A small encoder-decoder audio transcriber, trained from scratch: trained on short read English sentences (LibriTTS-R).
Rows from block 3 of the text decoder of a small encoder-decoder audio transcriber, named by matrix and row number. Rows with one number belong to one neuron. Each number is 500 + 40 x the weight over its row's rms, rounded and kept within 0 to 999. All counts start at 0. Numbers have three digits each.
After each neuron's rows are labels from the 100 texts, of 14976, where the neuron reaches its highest value: "tokens" is the input token at the peak. Only what is clearly more common there than usual is listed. The data: short read English sentences (LibriTTS-R). In brackets: how many of the 100, against the usual share in percent.
# fc1: MLP up (decoder.blocks.3.mlp.fc1.weight, 1536x256), inputs 172-255
# fc2: MLP down (decoder.blocks.3.mlp.fc2.weight, 256x1536, transposed), outputs 172-255

fc1.574:490480529460415519496576510508502452539516539501506503495516521497454480465586512543434541499415504515486546550557531530510426585566535466532458492533493455449517480495480464455494584488492492496517539464442412464517571454441501432520482470489468557571
fc2.574:477540484494473606470587465516496461507533480523533527510466551456473441462533482482516546468454525510500563585497479486484562507568576543412450513553507580470478452526513484415513488543549445536557484508515480502504522472504475514476406432537428513501
tokens: "i" (100 vs 5.4)

fc1.404:596567550578506499506492464505508461494510442472447522509532529504497536531515500491461504534436531562584466545487500478528481461463510469490475531483463555482514467455514403544520464532527529474455549526490517452434590464533457486483553500492562512506
fc2.404:494507599588556487534533514514474454515505431458437498474520529508533503490542566483530550546441473515494452539458487499473521480450487494425535469431472538480433489491465472509516431474494498516492553556498515421485528477483513478485523511400511519416
tokens: "o" (100 vs 6.1)

fc1.1:513484456472511429473505455420476501501460471465530560521537487468526493510507498447496557489433572469485454499504461456513518506627571480535517453456459424587481508509485577466550495497503462560448457479577555488501534593524432482497551508491542565491
fc2.1:483412594485559551479454518526499426527470514493551459520510511525397488468547471534407506455465517484491457445468537446544474472495497534446539491488550553495501531500433512452449527473542486472529473468531499477464564492445493463490524478484502530519
tokens: "n" (100 vs 4.8)

fc1.43:500514530469429522524545488486531517456459525443491568548515488487444466489510540553434513508436560511482503529500461525516461483548483374459460483549461444530477442490529507491456540520528563497544539499504479560488560450523495531511476524545501468445
fc2.43:431509559524470495433449473512486473513494502542551509575524523507529447420550544496417530505423503485451507545531511526504539536508615526503413496533494499514496429478502481429480497458456536508538519467530455517496473478446514527484456493573441501469
tokens: "i" (100 vs 5.4)

fc1.712:444532474425503617467495529524496489514518468507507562554478498471521436548452478569547485565459467429541526516523524429483548455480488534540533481441518552521540462580474472469535480461510521509522488438453591525445497497500424518541463530519543545476
fc2.712:455490467482451487481425515468476527424539494538519511548474451482521534547569492502505487527506469478488587527550469515433526450405458598574478502471503508541477585530461485520520415533497538435498532456492510483532480422484528506483585495443512441483
tokens: "j" (41 vs 0.1); "b" (33 vs 1.1); "p" (16 vs 1.2); "l" (7 vs 3.3)

fc1.472:470459575525476494469524469560520481554470519430532574516481482512527484561545502493435494550488459520504536557456449512462509533537483573517480436478518470525467424489521439463487603404495555477541503510534452498528538537472481485524450501506457553469
fc2.472:542492460585533474474494513495527458476547562506536514557577495507517506490505529533507487483440564456501464459414524392530499445512548542509466484534505474484528479511445559389423479516475530579507468466505450504486537488503494510521487485480459423505
tokens: "i" (96 vs 5.4)

fc1.663:517503521536493452459513423526520455543459484491566539522588438492458548577499489448506510468496463524476507445483547497484617538519576528486534455464460487486522472467418421580550494468446426566490468520454489451416560491518496459486460513477402567467
fc2.663:450501431485528483563521434564510499498522469474459506462487472496494526435478489472525493567522485481430525493486537461518493508475450534513487518543472561472510521526522530534493508504490436445457518490502501578569529480499467524453576480455466475571
tokens: "e" (100 vs 9.7)

fc1.233:565508507432430453514527483524501544492556523459470504482504440408489500475473472422491537481508444481566509462538544432552528461550560524490502451512533482464506517537500460498478516521472507525545541475467562577434485550453496527491465501462500468471
fc2.233:555570498534494487501424567542425440529488520545574484526483431519501483471550436475500459538507574466440492402506480504480455484561444457523527525536492493555427438504569473444468546503481484472475523451528453490581470482436464497497561519515527534508
tokens: "y" (84 vs 2); "n" (16 vs 4.8)

fc1.743:515481414531512557427483454528477546483507514478505540479484576498484498467485455436536486515500541479542536543458471519511493481473459470538450501522487488513402482509496522476505429504542519514555505440536531544472482398575524432500507537506482459461
fc2.743:519415461497508460466531493517585548441433599527482436505511551544529539510505507541499521428535558519503542504525515496541507510545509454482517530533480436492508541551515495506457551436534483417506505494519489502427512504521552512462454535578474558526
tokens: " " (100 vs 16.4)

fc1.291:624418529449582551521522506450472520450479515510476491516464549432460487449523476521523483574470517554563501460533512472554507583518525444499522561580551527512467425487465601497470478519551524515541462475506497538565499513520470515499474547467482472532
fc2.291:490492502596500586545545479500524496521513474439462508474460519464486511432541519489478462552468495539514476487503489461484477497552479525544474588551502483517553511526438525505465510556496510497516475455516441606512455505544561544499456503535563456493
tokens: "c" (24 vs 1.6); "t" (21 vs 7.2); "v" (18 vs 0.7); "k" (11 vs 0.8)

fc1.229:535512503555550500566542454502569473554511398558505474494523556485458519533453499503455503503504465551498456581450503462490481451399423499495469534449470579538598504472411401508492457480505469497499513535519458488502503472590504444536526558603452569492
fc2.229:577535523481471522558467532486440514482567502521482461454535519550578484526566566537511470524565511565479395483528514507463476469527498514523483491471523521476463517423460488487523462541501546609520539496525517452521537488463511513536500514472484533498
tokens: "o" (100 vs 6.1)

fc1.394:519498532542507487542472465565469540532551451502533543531540520457520465455417498467542513537394500510487474525503546506579527490427530432500446594525531556481503527448490531496451514536486471538479470507565496524553511566554523498482541534559470488486
fc2.394:532417569563474532587507604486536556478472497520559430542513509506542501505486489457485493493482531551505481571474444486549538457531458467506516563536471480461464515503481538553494515535479479456561528579515470421488447515536537564508499508499458514501
tokens: "w" (100 vs 2.1)

fc1.468:434525381529433473543583479423519478481470505520511477499470532517531379545492536450527442583488532559531501471553535421568464521425452512482487485492460521419538494503463553425465466490475482487576525384546506528535526440505500531525452475469567517533
fc2.468:475470516493523501536489441514452500512545515457508563513454501459460478482547505502528471532510535471495509515621546517446543468510530527447546517442477475547527554465507470469529449522542649479552512475575513497496468511523567467511501543570540507501
tokens: "v" (98 vs 0.7)

fc1.541:498510483494484521537553412454487477490594528485522519432512576527526449553484499522616541463555497465558461511477402509468555501493513438477488582568477522457487544466481582536468548579565419490435478462447500528554524401504566485485517483550524438453
fc2.541:480502444503526574494551500491464480551473481500452460485467510478537461461558548423567553493527515463501463552463529453532537518448533488560508475559522459471468509454516450484500555422518535522531502515498526499531481477453498545495531492511507548528
tokens: "w" (77 vs 2.1)

fc1.103:441490391542457494475547516498483525511471488478499498547454522524484502551543524486485484512516517435524482491449464455517483434487472441533463483503478493481533455497543498407437458513513477497582527430541484569458530460469522543536489552544545518469
fc2.103:367477457437510497493531471528540527456485549549476442526424500465499518509553505524565528502473528519457599520506510479482499506544492552465565452525569473470484483519462513516546496508477472385477478522503503530446505468498518492493460476546537515551
tokens: " " (100 vs 16.4)

fc1.603:556528472469493431446485503525492516559523431566481576549486504574546462448534526545475481465518474605538517491521457546440504581507549491440533536458526391515449544522504482493579565525449500501488444502467530503550471502452531463468512525560428459471
fc2.603:501531493463455527500477585489447508504485535512525492447458493395519482527480504569526467544479466469523537512483474571487516514488574511574529483491563516488536478449500559491484386528526512525510520432528581478478506525451560481479522444552512527477
tokens: "u" (100 vs 2.4)

fc1.11:514471464454528524513522551544521475429469518527433448433550526525466515502487459497457513525535538460540485542422480543428593482504524564486523507527490489589554416460527483475492417469487489494539441458533491430485450423495534452510481553524491491449
fc2.11:531512452458548607525475557549564515497431543491466483500530497489486430496448517480486489562490531503532432497520528411578515468439487554499529530543527480513424547457466484505461544508497473505536496469462488489552491524547539535506489440503455516497
tokens: "a" (94 vs 6)

fc1.40:532459535486429507534422504543497457484514432527497430561574540486481458453433460436463513560496473525493451519495499465518533529415499530518492547547487493532490406457560437471486533516499491513436491517489449416481577472496442489507492485477491512480
fc2.40:510484560503563515508448514541525456475509469476460464456464483507512546542524554485431500517439478515487493464523551410482502519517495551455477503442542530479511438503529549489528527449476551510497514589510449423505554515514479478526524535425520528414
tokens: "o" (87 vs 6.1); "a" (13 vs 6)

fc1.384:469459488464470512462495467468512458565489504582505599461564467418492471449469469510488477523499475519437552546469502519512483491552443527516524450498526515472568500475453510464528475538472495502476554542474510535508529435406453453501456465555481503513
fc2.384:465583460489490446542530477429499493551540454495539525501492488523455399516502493512437448534507496497458478532546526456433470497531548488523497518511571484484490475515462487543588472509505473515539433536473492455462458549516514460522498508523515483501
tokens: "i" (96 vs 5.4)

fc1.258:553584585504535452432565426540478521552501490434539551471555467484558597499500572471547559453404470479523510513497503507501568552484495519565515447489526471492470528529513442469525479510555469548462481522504484438489456540539464481552512478410506505501
fc2.258:487533459558446561536491570519446536452592479535481428433480499481537543406522471502501453493454473492433540505513516503495465493542503421542566457456493484511506530506481516575458553489533460499512576495481529579477454509502524478498512475497467500470
tokens: "y" (100 vs 2)

fc1.660:517476560447556518411471554496474505500500481487511499473484463473525528528528540477526497474450512492419504489476488441496463505531532512503579482465447436550483449505564513496505536497555489523500424458578524530472436502451464495472504471453548471534
fc2.660:480481451461510544483477518523459426456514502534465449530504459517449546567507474525439540484530481437520442489543457488420488451449475548491494483474531501430447544533510514450565433512540575462467444493522526527428539456438484483507466516478553490526
tokens: "l" (67 vs 3.3); "b" (31 vs 1.1)

fc1.609:528552400443510500470508514518494563487551539533503505558460572513571441506517471518477531571530479485576553536527477427513498433504520439548456468516472530449545523495482539526488487517531466480489558489564494543463432463507446522474537522570534462515
fc2.609:457466490492500457481470449536568535488491553560439467443435540426539544488539490466584498443492477482514550460507556521473457475510533483517479541550475500477540513566513451574465470524514480469492479559489470491436516468504507585473450484445505481555
tokens: " " (100 vs 16.4)

fc1.578:561485553492496478550543418508501461513538486483475548525496493481456555511522506517472494479517524544492524482561507528531386533486484491493446574550501559493541492503505406491525476508528505549532550534435450426433556409511468428461547536488508497460
fc2.578:567555596555507463461532507489487459495535439479441448519528566486517516482459592523537528504471497581556482525471452504515537483470536533469529475561486582537538462501465455499515471480525489576556521490483486462467428425554441490486480428482467491464
tokens: "o" (100 vs 6.1)

fc1.628:499448477504467444513495398556444484477498517471490539459498589541486540559461500449504493446486512501475480561487387506495506490411579516540577510514404457551503516487543493485565446562452456510445460492514488476469502462565507521460448525518490491467
fc2.628:500528479439516535517429497482449499487506505474461521457476536532517537550458471536480440518487536450520476492496470460549497416450446530513504563572448516511469531539542604559520502475457523501530539444486468481552511469584560501535477432516510490389
tokens: "a" (99 vs 6)

fc1.209:504352522481509453537473531483533497465476503464486472463446500460531490474491443543449483498540435478525435467548499495545414496506488504526444540505504483495442587610524558469505490554511524540500460429509610495457498591521492552478558482503521479530
fc2.209:522487508518509517554503503462464486488507461477508471490387439477447475465573509537478479492440508444525457457539534475490486515485478509486458454488520489514478520524480471497468583529499540524521441503492492452488497548405518442535544527565553487477
tokens: "c" (52 vs 1.6); "g" (22 vs 1.5); "t" (17 vs 7.2)

fc1.505:508557515528487507481497494536490546479563459454515527539515528557514482564391498524563508539488563536482489485472487506549523443521493492484471495469462557553542483550474489531493443550464417476487514534519517562549504502482468497533457521544511485471
fc2.505:561507495582424522562454530551564532455511512421521468472492485481512446499475445464455548484543484525494526556538511552609512521492484524461574471491472504468519475448516501491486526428534537554461520532519529480508546497485495559439520478550476570544
tokens: "w" (88 vs 2.1)

fc1.139:527496485560461461494534429492484575447478501464550498506495502421487509519493510562516466588489405517519507447472504511572514470456527498481498499526487542479563536467462486514449535458538523500459566546543509544514523466495481443543512437485473554459
fc2.139:579525518480431556580555555434490526553434520443469493435415417521491541517433503436502508460475535477506482492511553526567467466492477495518490408523467515414496535448403536463527461549553539504475501451527460513564533500538481499434456560444541494463
tokens: "t" (100 vs 7.2)

fc1.376:531550569534507494443524560508492478528572490414470518559592456518464546455515462434495496537556496496473457502505460496509551519449562568518482534512439515518513486452483517475539569438518387526506502502475484530607480510475521501452469459473506501490
fc2.376:522577514554513481456561486528531495532546552492495532469520539505496554520510499495440494461461517424538469491495575484494447555457561567542503508560591540467530519578418498473611501499471518470506574530530501567486581472525551490577510498530546468537
tokens: "y" (83 vs 2)

fc1.744:461509420457483466401473576433486444524467546438496491587442512448497463537530509439538484530515535465561476483462477472502446458469475422494445509452479476462534456563491488424469458501565471480579518427546488508515488521556452446524516514536620480480
fc2.744:459442535545509525485464500447470436439519552473518470498544441446506543427580528526541479506528425550549457536449542485522534511489537507498538470433456518560589529504440448482500512475601558403463494491533561565481375518484550531464537517525433514492
tokens: "j" (62 vs 0.1); "b" (21 vs 1.1); "c" (10 vs 1.6)

fc1.293:492490402515486534464516437495484459519572502447461527546430563473492525484511490492530561472489504544498495541506442517531472532524487444534518485464523495564472540457482544492492441547532500470520498471513508541503521462512537503482500554582449542493
fc2.293:434507501463557548487543472486506589405423539524515511407473539452565516507522494540523467416503512450540570519520512494522478450459478461477500538533483460533526559505557566575511515504485474387475473505456530479471418499529525523469481482517506440500
tokens: " " (100 vs 16.4)

fc1.364:463511428546471413554477492485453535434621567420494482545483479503438579404459467509484522577464474491541491516456531463560486479424489489474467534543442503493515555476467507547462481546466476553509514532427488552507536534543462504474494437526468531563
fc2.364:498507505477538559511529539492517549446488504545525466449464471513487518535590544475474474526566507454528482459562461451491419471510486522523581474510577509508492542433484528514479532468582547501510506504499466440488442526419481519548490497442557461597
tokens: "v" (67 vs 0.7); "h" (33 vs 4.9)

fc1.217:486485413432468490514574531485525537439538571470489505486487556474511509550609504492515536530449518448553439470448516499541502468526482360557383476503526493483548541516465522518433485562536505464539483467566548535472475503499529521467487528515594477494
fc2.217:425465499514492525505486508516524559475517530499532494521464481505479562507548565533554484496574504523495551505551573521459463509475545467437442403491510504583557566522481443543515444501532519413533557456470556536541466561484524463499521547530501471472
tokens: "c" (100 vs 1.6)

fc1.55:486444488540506452543496573443504626495488548447537466499447487489543445508541507526538503549453472448517506446512484487517472451537486469487460436462526518506503521480506551522534547525429549501553454507527483591507525556448473540517511514453561489558
fc2.55:533469480527512523443458562520476546476516548470519499498520499470509495472528459469528494552516494411512489476464500486528448478427384500514576535533545528538456529495461606447461477495541544482487486460460527480503515476521562492491551515548546459434
tokens: "n" (97 vs 4.8)

fc1.640:494519508526533490498478483472496464520484436491447488599497550589522519541531563514464466526502521475536483524483442540511553510482496494491445513435472536494591466512472363569517518496527518527497548495481506538490494466553532432485589532467474519481
fc2.640:583512563544481487497507459484519537434561430480472505456512513486551494539472566529498494508478467508510462535513469482538498504470499523358518451503481480551459500503513549522519566543548458493550538451504400518481485538529551463492493494493562519457
tokens: "o" (100 vs 6.1)

fc1.38:473536367464502512546562494526508494492504464542441507577463487377474456502482454580472509539475504478499449530481511440580456564495488532474472511474492502444557523440482444544488431494535457507525506489504528559505535508502456453589513494581489513520
fc2.38:446530476501444475486473501515555530435448556514591464543415518485541580518473487489560501517497532506431516537418571506425504443469488471462595484505470545578528556494457403478498483515500506408485502543519524481540482558491485521480475483512516570576
tokens: "w" (95 vs 2.1)

fc1.731:477523436521461470488508481507498544439508455471528516517485476477477498513469443475525483593523468521546463458482493415531528525498543473502452519537485551525519482537408495522519521544517491531532456557527517541521480528448508531499515493414520393530
fc2.731:467521495508540539539452480519524506478514507445442452534495490487519531502516442506496497566449560480490476470525538502483501513472430581435469507505513529530450517428566508491486431531501558488502455538488506583579462548517450543476517548566544477487
tokens: "k" (37 vs 0.8); "w" (28 vs 2.1); "t" (22 vs 7.2); "v" (13 vs 0.7)

fc1.661:505480503465405492472550513539527435477571530484487552499472508510517446491499528494420524521422518483478503473556511511575439522530546441491460479486472470532506481440567508506533579449451511515503518523489430472571615450492481460534539502461479514467
fc2.661:523529547553458531452532504515480402513606498490563536548499542521476423453532530515473514516414536532486559560519489523522492533559596566496418524500514569494488417553500505437462491471495504593577527477502441525445495483545527534498456445518441485481
tokens: "i" (85 vs 5.4); "n" (15 vs 4.8)

fc1.260:546531561511516466559518501452529528505513473467495527485475466478504481500534485467529450580542459522508443435506514416570472447498479538507550537533496502508472531554411493475500504484407479560543516481482492501512530533522403523486592478416526478507
fc2.260:440438391563621551555570518473505522525485617451462490502496507583462548509496462431512462508498564504463518472480508486494460501485477547449451460551579491432514481493549554523483484474491476465417513525519486554544541501488518476540482470504496472511
tokens: "k" (64 vs 0.8); "d" (21 vs 3.4); "v" (9 vs 0.7)

fc1.241:506471459487502488477503531471439527502610479471510463461512563455527425436483503551534492488482486464524484489484564481436509458493524530476513464463495485518480530448438494513502444549499492512546495504547427510508470544614491497484481509519464485498
fc2.241:510467540493472554518467587505540532487432570509559451524438537546515539471547508458532474437457535457473507531471533476524531530485480511512410578477481480471487445500519476545474446509481428540511516464519477486497587465528535502541478476475460536502
tokens: "w" (99 vs 2.1)

fc1.325:463530511501583530388513532495442509507438467547516499563479537495562506530493502417475516469468497454536452573492428458483525555519544564498585457508535501498513507555474531415519523480501532502565536492496537476465474526434476470460506489475484498547
fc2.325:555529418507472525467490550487458516470520544481394519489420546479504506489497529464616515456525549471521470534538475475534507461486500544498522488459509550513459507550432528507421506493528555470464566465533518536472492488497539478481535569493556444509
tokens: "l" (68 vs 3.3); "b" (32 vs 1.1)

fc1.450:470506542503444394551570513481438511465570495464537524524521403457455509496484469492500538590471470511550470430538494462568481469483513523510416498539484517481486528481412576509467533507459461531471534454481523563563478522526446488454515513467554495490
fc2.450:544458518506433524552493508464512521461514535565478484438500457493460555469501542502482453520531545487562500458527608471560461518487455499462440508543588478432407590536474544517542525459487531571454542527488400529587486561558504495489489559514502482472
tokens: "t" (99 vs 7.2)

fc1.623:514534433534466477479520496545411486546526486506492489510524487533477551468472485526440483475544502527504480473482462511418598575437575548562526522525502469616447486444501490441544515459429443489512488547440481469485463445511456495490498427490468472480
fc2.623:498477513391514544506484530506504545501456457438474478512454424470432503479445423569500490504502491445521457477570496435488538498483501586501542460501465504466504499506488461428517508460484543475463502492520417507507534529438561550549544471536465494527
tokens: "e" (100 vs 9.7)

fc1.424:541520556470522489565532519541445461460520502462524472565557502487549584515560452583446520584482528507449467453527516467517518515492532526519443522485508557506545491567387488427487504482485475504479487498525490608535488546540442468550531529475490519523
fc2.424:461487494467505529461538542447455561454527485523460506468410485555454481491522455500562438519489542520490486460493555498444490525481410500525525439558491504489467507497523565519460454487578478537569490578453499488498460504523395509478482509548543518522
tokens: "w" (94 vs 2.1)

fc1.689:526512493469554431431433566419473455551557514539430437488417542544540531531520523499542464537601561487565472525421453420499569500465401522559503511472425534486472478450487550506485439483545472469569444464497487523441438515479500537476475519560564467483
fc2.689:510475475501504476448545464483515531503469513482524454510445486498484418488574526499511618527613447517498531547519415489467467498513558503521514429476522505423534558434458463442451505491523536517514509478561509518410485473506513468486439442545444485550
tokens: "q" (98 vs 0.1)

fc1.730:540465451529560463528518488464433481496553485563423490548590550491405424461434429448546482503454519411460563495421530500475500468466550446549499585460491523448473416504523540575453507538494484532522499427409477545502550509485523502510570576505483477529
fc2.730:483454481502508507511477396464490543480500518457545464506457483451493485493552468470463522481543474509472553494499530515568517498569557461492568480468556495474494458508488520525497487465478522421538467523498586450494538471456505471493438478498521450476
tokens: "v" (100 vs 0.7)

fc1.224:479570543530530494465446462455485473532505481509517512541511449475501458509559512582435500502540460508515445518486476541443525493473548547526548447450471448514543506461527510464469540421487511545477547510513471485480507525458517449426548505567480573464
fc2.224:560484581499480438543496476491499532462498548439487572564494492522481480427497564468462509566492451496550508491468451512426534584487480441502475524459421490503550436478529520513454535481515460510516496513532501480493551601519527516585556489501508525469
tokens: "u" (73 vs 2.4); "a" (27 vs 6)

fc1.413:449500570496498497487575478528494373511551582501488527527509510501523451489554488507453563534466475490516552565522479547457493511550495577514497490529487457516491524472524506468537453479459487480522549496460465484500504469462500463472543523555456508560
fc2.413:505536534481545547485500489515468492527486521560497506526468559523488510445593512422510581515530523490514513521543452477528539467587570516494492494538521545501527501499509464550521510489560456506603461454509550497506438435468463503479484456502469545529
tokens: "i" (100 vs 5.4)

fc1.366:537541480539484525452502471456529503461532474506469583486472521510522476489392438465480549472466567463576514569492483497555456481479519416523497550498487485510514524487507540471517496583460482487538498431484513451503480502484506512428507560529521442411
fc2.366:519490506491516469472514517522583505464513553567491428533556502547499515481456506496479477464515503450488524552495529497443561449528545489470499568514467533462544551521486488479535530474552497442524513513474513507439509517550597570441406487497527472499
tokens: " " (100 vs 16.4)

fc1.77:486602532440539481464457401540479397526471464496460511499546505514479489513463502444503454568503450457549534540415463461472595516470519479569562448489504443491555487513476489460505426434510439507525498517445537476495389500463511514465549469561471519493
fc2.77:447481491389473533478479583518504530597418487480555458473526464489516517518484571487544460434507493440504449532521488464481545515576518532499475489503519577510498556436468536519508506466468514450473447475430465516483493468449525481482522431458487503530
tokens: "e" (69 vs 9.7); "u" (31 vs 2.4)

fc1.163:534507546599442426538509479552528443500517439452464498483482546488470544469444548557480532484535510571557447514497508554514456530423511522555397489535484581437541467428486398520415515458467513529508506517497469499464519451554498477471529535493509492519
fc2.163:558507586535538494440546493471521436509493502583466445503488558563526569558482571462537554466500440507563465548462399439505476466494537583434574513502527535474476534447475488453520482552491510492529515459509515405378495464538493487441507488451493471518
tokens: "o" (100 vs 6.1)

fc1.169:549516479475531462537501461499486493536467497366485563550487427431481502520514533571528564598448550514487475491514544446577500447484553525500475497535555551467545467516478527528449517538501518508535562470514514578529425450461442483453516483556537479447
fc2.169:507508502520450495539485463476481510467500534521513512508458420505478492477494528441518462489459497529476536496502517574519446469452460525538412517487485502553514550426472540459493528527590498470544488513523510555486530566511492422500514537514599475606
tokens: "t" (97 vs 7.2)

fc1.754:488490463547503472486466495602486448534541546482448515469510529550460440486484501521471496504477516424466520540444483515483503611475498473577485488471520516529534556452483455450458552455502508501576522499480439591492425533478456454505481457577429538510
fc2.754:453500444515579555469531493526488471557478472570473527501579494505442457575494548515493533451526498542453565500531508461504531520561502470523477415534540483457455543495447431537539548465499536550558471557432534495454517477467452462502525500544458526450
tokens: "'" (97 vs 0.7)

fc1.285:457492492485486456516465436581446500511617477422501520545536483497497507496431431513529517476439479504444462484521515470472533531424473496544470525470486514511523552464448493504522529528508393502491539537539483505552507530524500529433510514507431481512
fc2.285:545505504550495583442509544482480562511472456474515445519486570504432467466514526537587517496509532473547504532493525461525591453472534488590487536486513540505533520497506507506509399485561597458560597476548461560520420490477475494475489456460541495534
tokens: "w" (100 vs 2.1)

fc1.74:538499429530582502446468511437458489488550537461553564509533540444474494555478473463541493504434517481539469538494481420489498582467503505515601565429487452494524548515442535478406457530452474473481468489577487461481445513472477431497524485459505486487
fc2.74:490584506500490517453524505477413478517459535472480504510480509532409488553478499447487461510425541492433509465441483509488513556621511578520595468465492517555459524539480469494476512523548553508464534489509515423498488526427485486493557514502508474522
tokens: "l" (31 vs 3.3); "b" (29 vs 1.1); "v" (25 vs 0.7); "h" (15 vs 4.9)

fc1.585:536489452609525449541485532486527526489482488457545505479476497417374529534482405397509446528433507506523574429444481484542579533444502530491458483556469542541487443473523526537522457434459484534515519491500566523493550510510456445482485542513485510477
fc2.585:524496544508503533563470518531469464503560478532501473531479513483430536477515452499532540542465502457519547519450523498570486472571508534421474391526516521528499477482496439463509475446484523495486517571488494470545571557604512538533441447433520514395
tokens: "v" (100 vs 0.7)

fc1.385:435492408513508462460427459496463503542549554482501583470565533452525470535518493513508500502489505544497516481577440539470501583528511493439461492464490429504458523477476449443502558482478454492478529538525485558563505575431493484468526507575503496479
fc2.385:490503449498471502476547534513459472504460592481462495432515505493470505569532510449500518478481504512499485500539533552396477524465476365481503461492501408554517487495448456508499526426544477501476452478503518532506410516523429441485504544576493511488
tokens: "'" (46 vs 0.7); "a" (35 vs 6); "i" (14 vs 5.4)

fc1.131:467609542434530479555584499593492428542460538481442517476529491516414530455501493492482418497548460540507548451536536448503478546456507510563455493525506472539523438438435486545562539466450477536481521529442537465497548483447527506474536416501475547488
fc2.131:521470527442523482498521465512513482503489539523500549554549472511510576546448522546542462439592458570477541445534504537524525454429519546581550545519435507458469486492527421474559481522454452413469535559446539465512539488443549553520488453500527553524
tokens: "e" (94 vs 9.7)

fc1.262:531531467516492474513553507497517546443509477421478536518506490442458540462529513323513524517433563481523573387559470475603535497523512579446507506467496528528579526438467452549522512438475487473504475492525562516517518571486444536490523557481505502539
fc2.262:464470461567552535538527512516475526522530508484468499419459580498419446483507463478500464495517598426429473508534501523474485536515513527438517493544532500498481477479492494523515567484561511504516481533528467531546568561496413493545503432508541475493
tokens: "v" (100 vs 0.7)

fc1.344:471480502456472503533516619501501548546482499479577510491470427510581444536441501507529479511546441440567501504466523400506471487474518469512491434478517442552470565586479491510563533527473517471539443521484591435535482584507524500531536437422527513519
fc2.344:474519521448507519534533538464489495475465489544484513510540430457466473480522558500434496521452449532505494474489525521488473460531411511467486508494522444541505509548534484493538572521498582470414470460452512470484554485428512479503583499461590542461
tokens: "y" (75 vs 2); "n" (11 vs 4.8)

fc1.540:514472391518484520463495485496513491507531482455417474517510579411500516521503512521477523481533500536576556574534450485539534467504487438492478479492507533514424509520504502520498438575510507530497483519489530533430458422585435519495510568580490559474
fc2.540:431529502494480515449477504487597596428496480550502477518448521492503525496519527543557515489515491532544569504439551544502451526500491490520469517548492521470470507511566509485425481490503450426472460510478521524444459488531553506473445468468544462477
tokens: " " (100 vs 16.4)

fc1.352:512509463498409478563515512477485539433529483531529503621494541429469471459500503461422500532474492508493402479492527456541473476544530511499475498481466606473549550463468487482453417473408422539556493535582540475518513491497494484520500493484515548536
fc2.352:498547510571462534503514550527470547530458552520509503510443549425476580492465508456484539543439511422525541564432572458530500542489481506583487458511471468489464529494475472461456490484538461542476495521518469487555504435480462521552511540506510506499
tokens: "v" (51 vs 0.7); "h" (49 vs 4.9)

fc1.99:451552514470469464544426552525510481497451502552480531477512513531455525475424489504504441405595546521482543486482421495460537531470556508582537523525480465518497542588574426576527545547447493481435541526479498504496445530430530498558497440595430501497
fc2.99:435423524448470474489470520530491425518425506509501418527452456487554473529456478504453534531516513469485521460522467617499529523440476596531513548501543520464510492522448439552498532411430512484504518555504445479494499490442572496533480438488450576514
tokens: "u" (71 vs 2.4); "e" (29 vs 9.7)

fc1.87:496513456540553523493511556454507502463501500517474484542455564458549479480582460535530526589479534485564468629458474489547548413413513511588497440494469473536504413504502470447482442488577522510652499494522607490501495479506489490456574525519631453499
fc2.87:512546545527498453481526443431476500529541478493475502554465562538495468509521584528511538537569435508533476533409476494490477513497514516520550471477502558531584476470437467482543463563560467479527588530493542522466490479522510465495595532493491508476
tokens: "q" (95 vs 0.1)

fc1.501:414462456507465466536503558456503546497525525397486464532459500390501510518584407480497456541541506498519360456542557533541474428521496405488444521540494511469528479500457565538478546542516461523546432463507544589507478445485493575495497484542522475436
fc2.501:548492545545509515489479465537535524476444525513512477486441434473517486377498498518461427503433526500439505469570541528514560476502507460517438471510537475511494500503490498496511517467528513464473469495494462484507497519501431487571569571561496462479
tokens: "c" (62 vs 1.6); "t" (36 vs 7.2)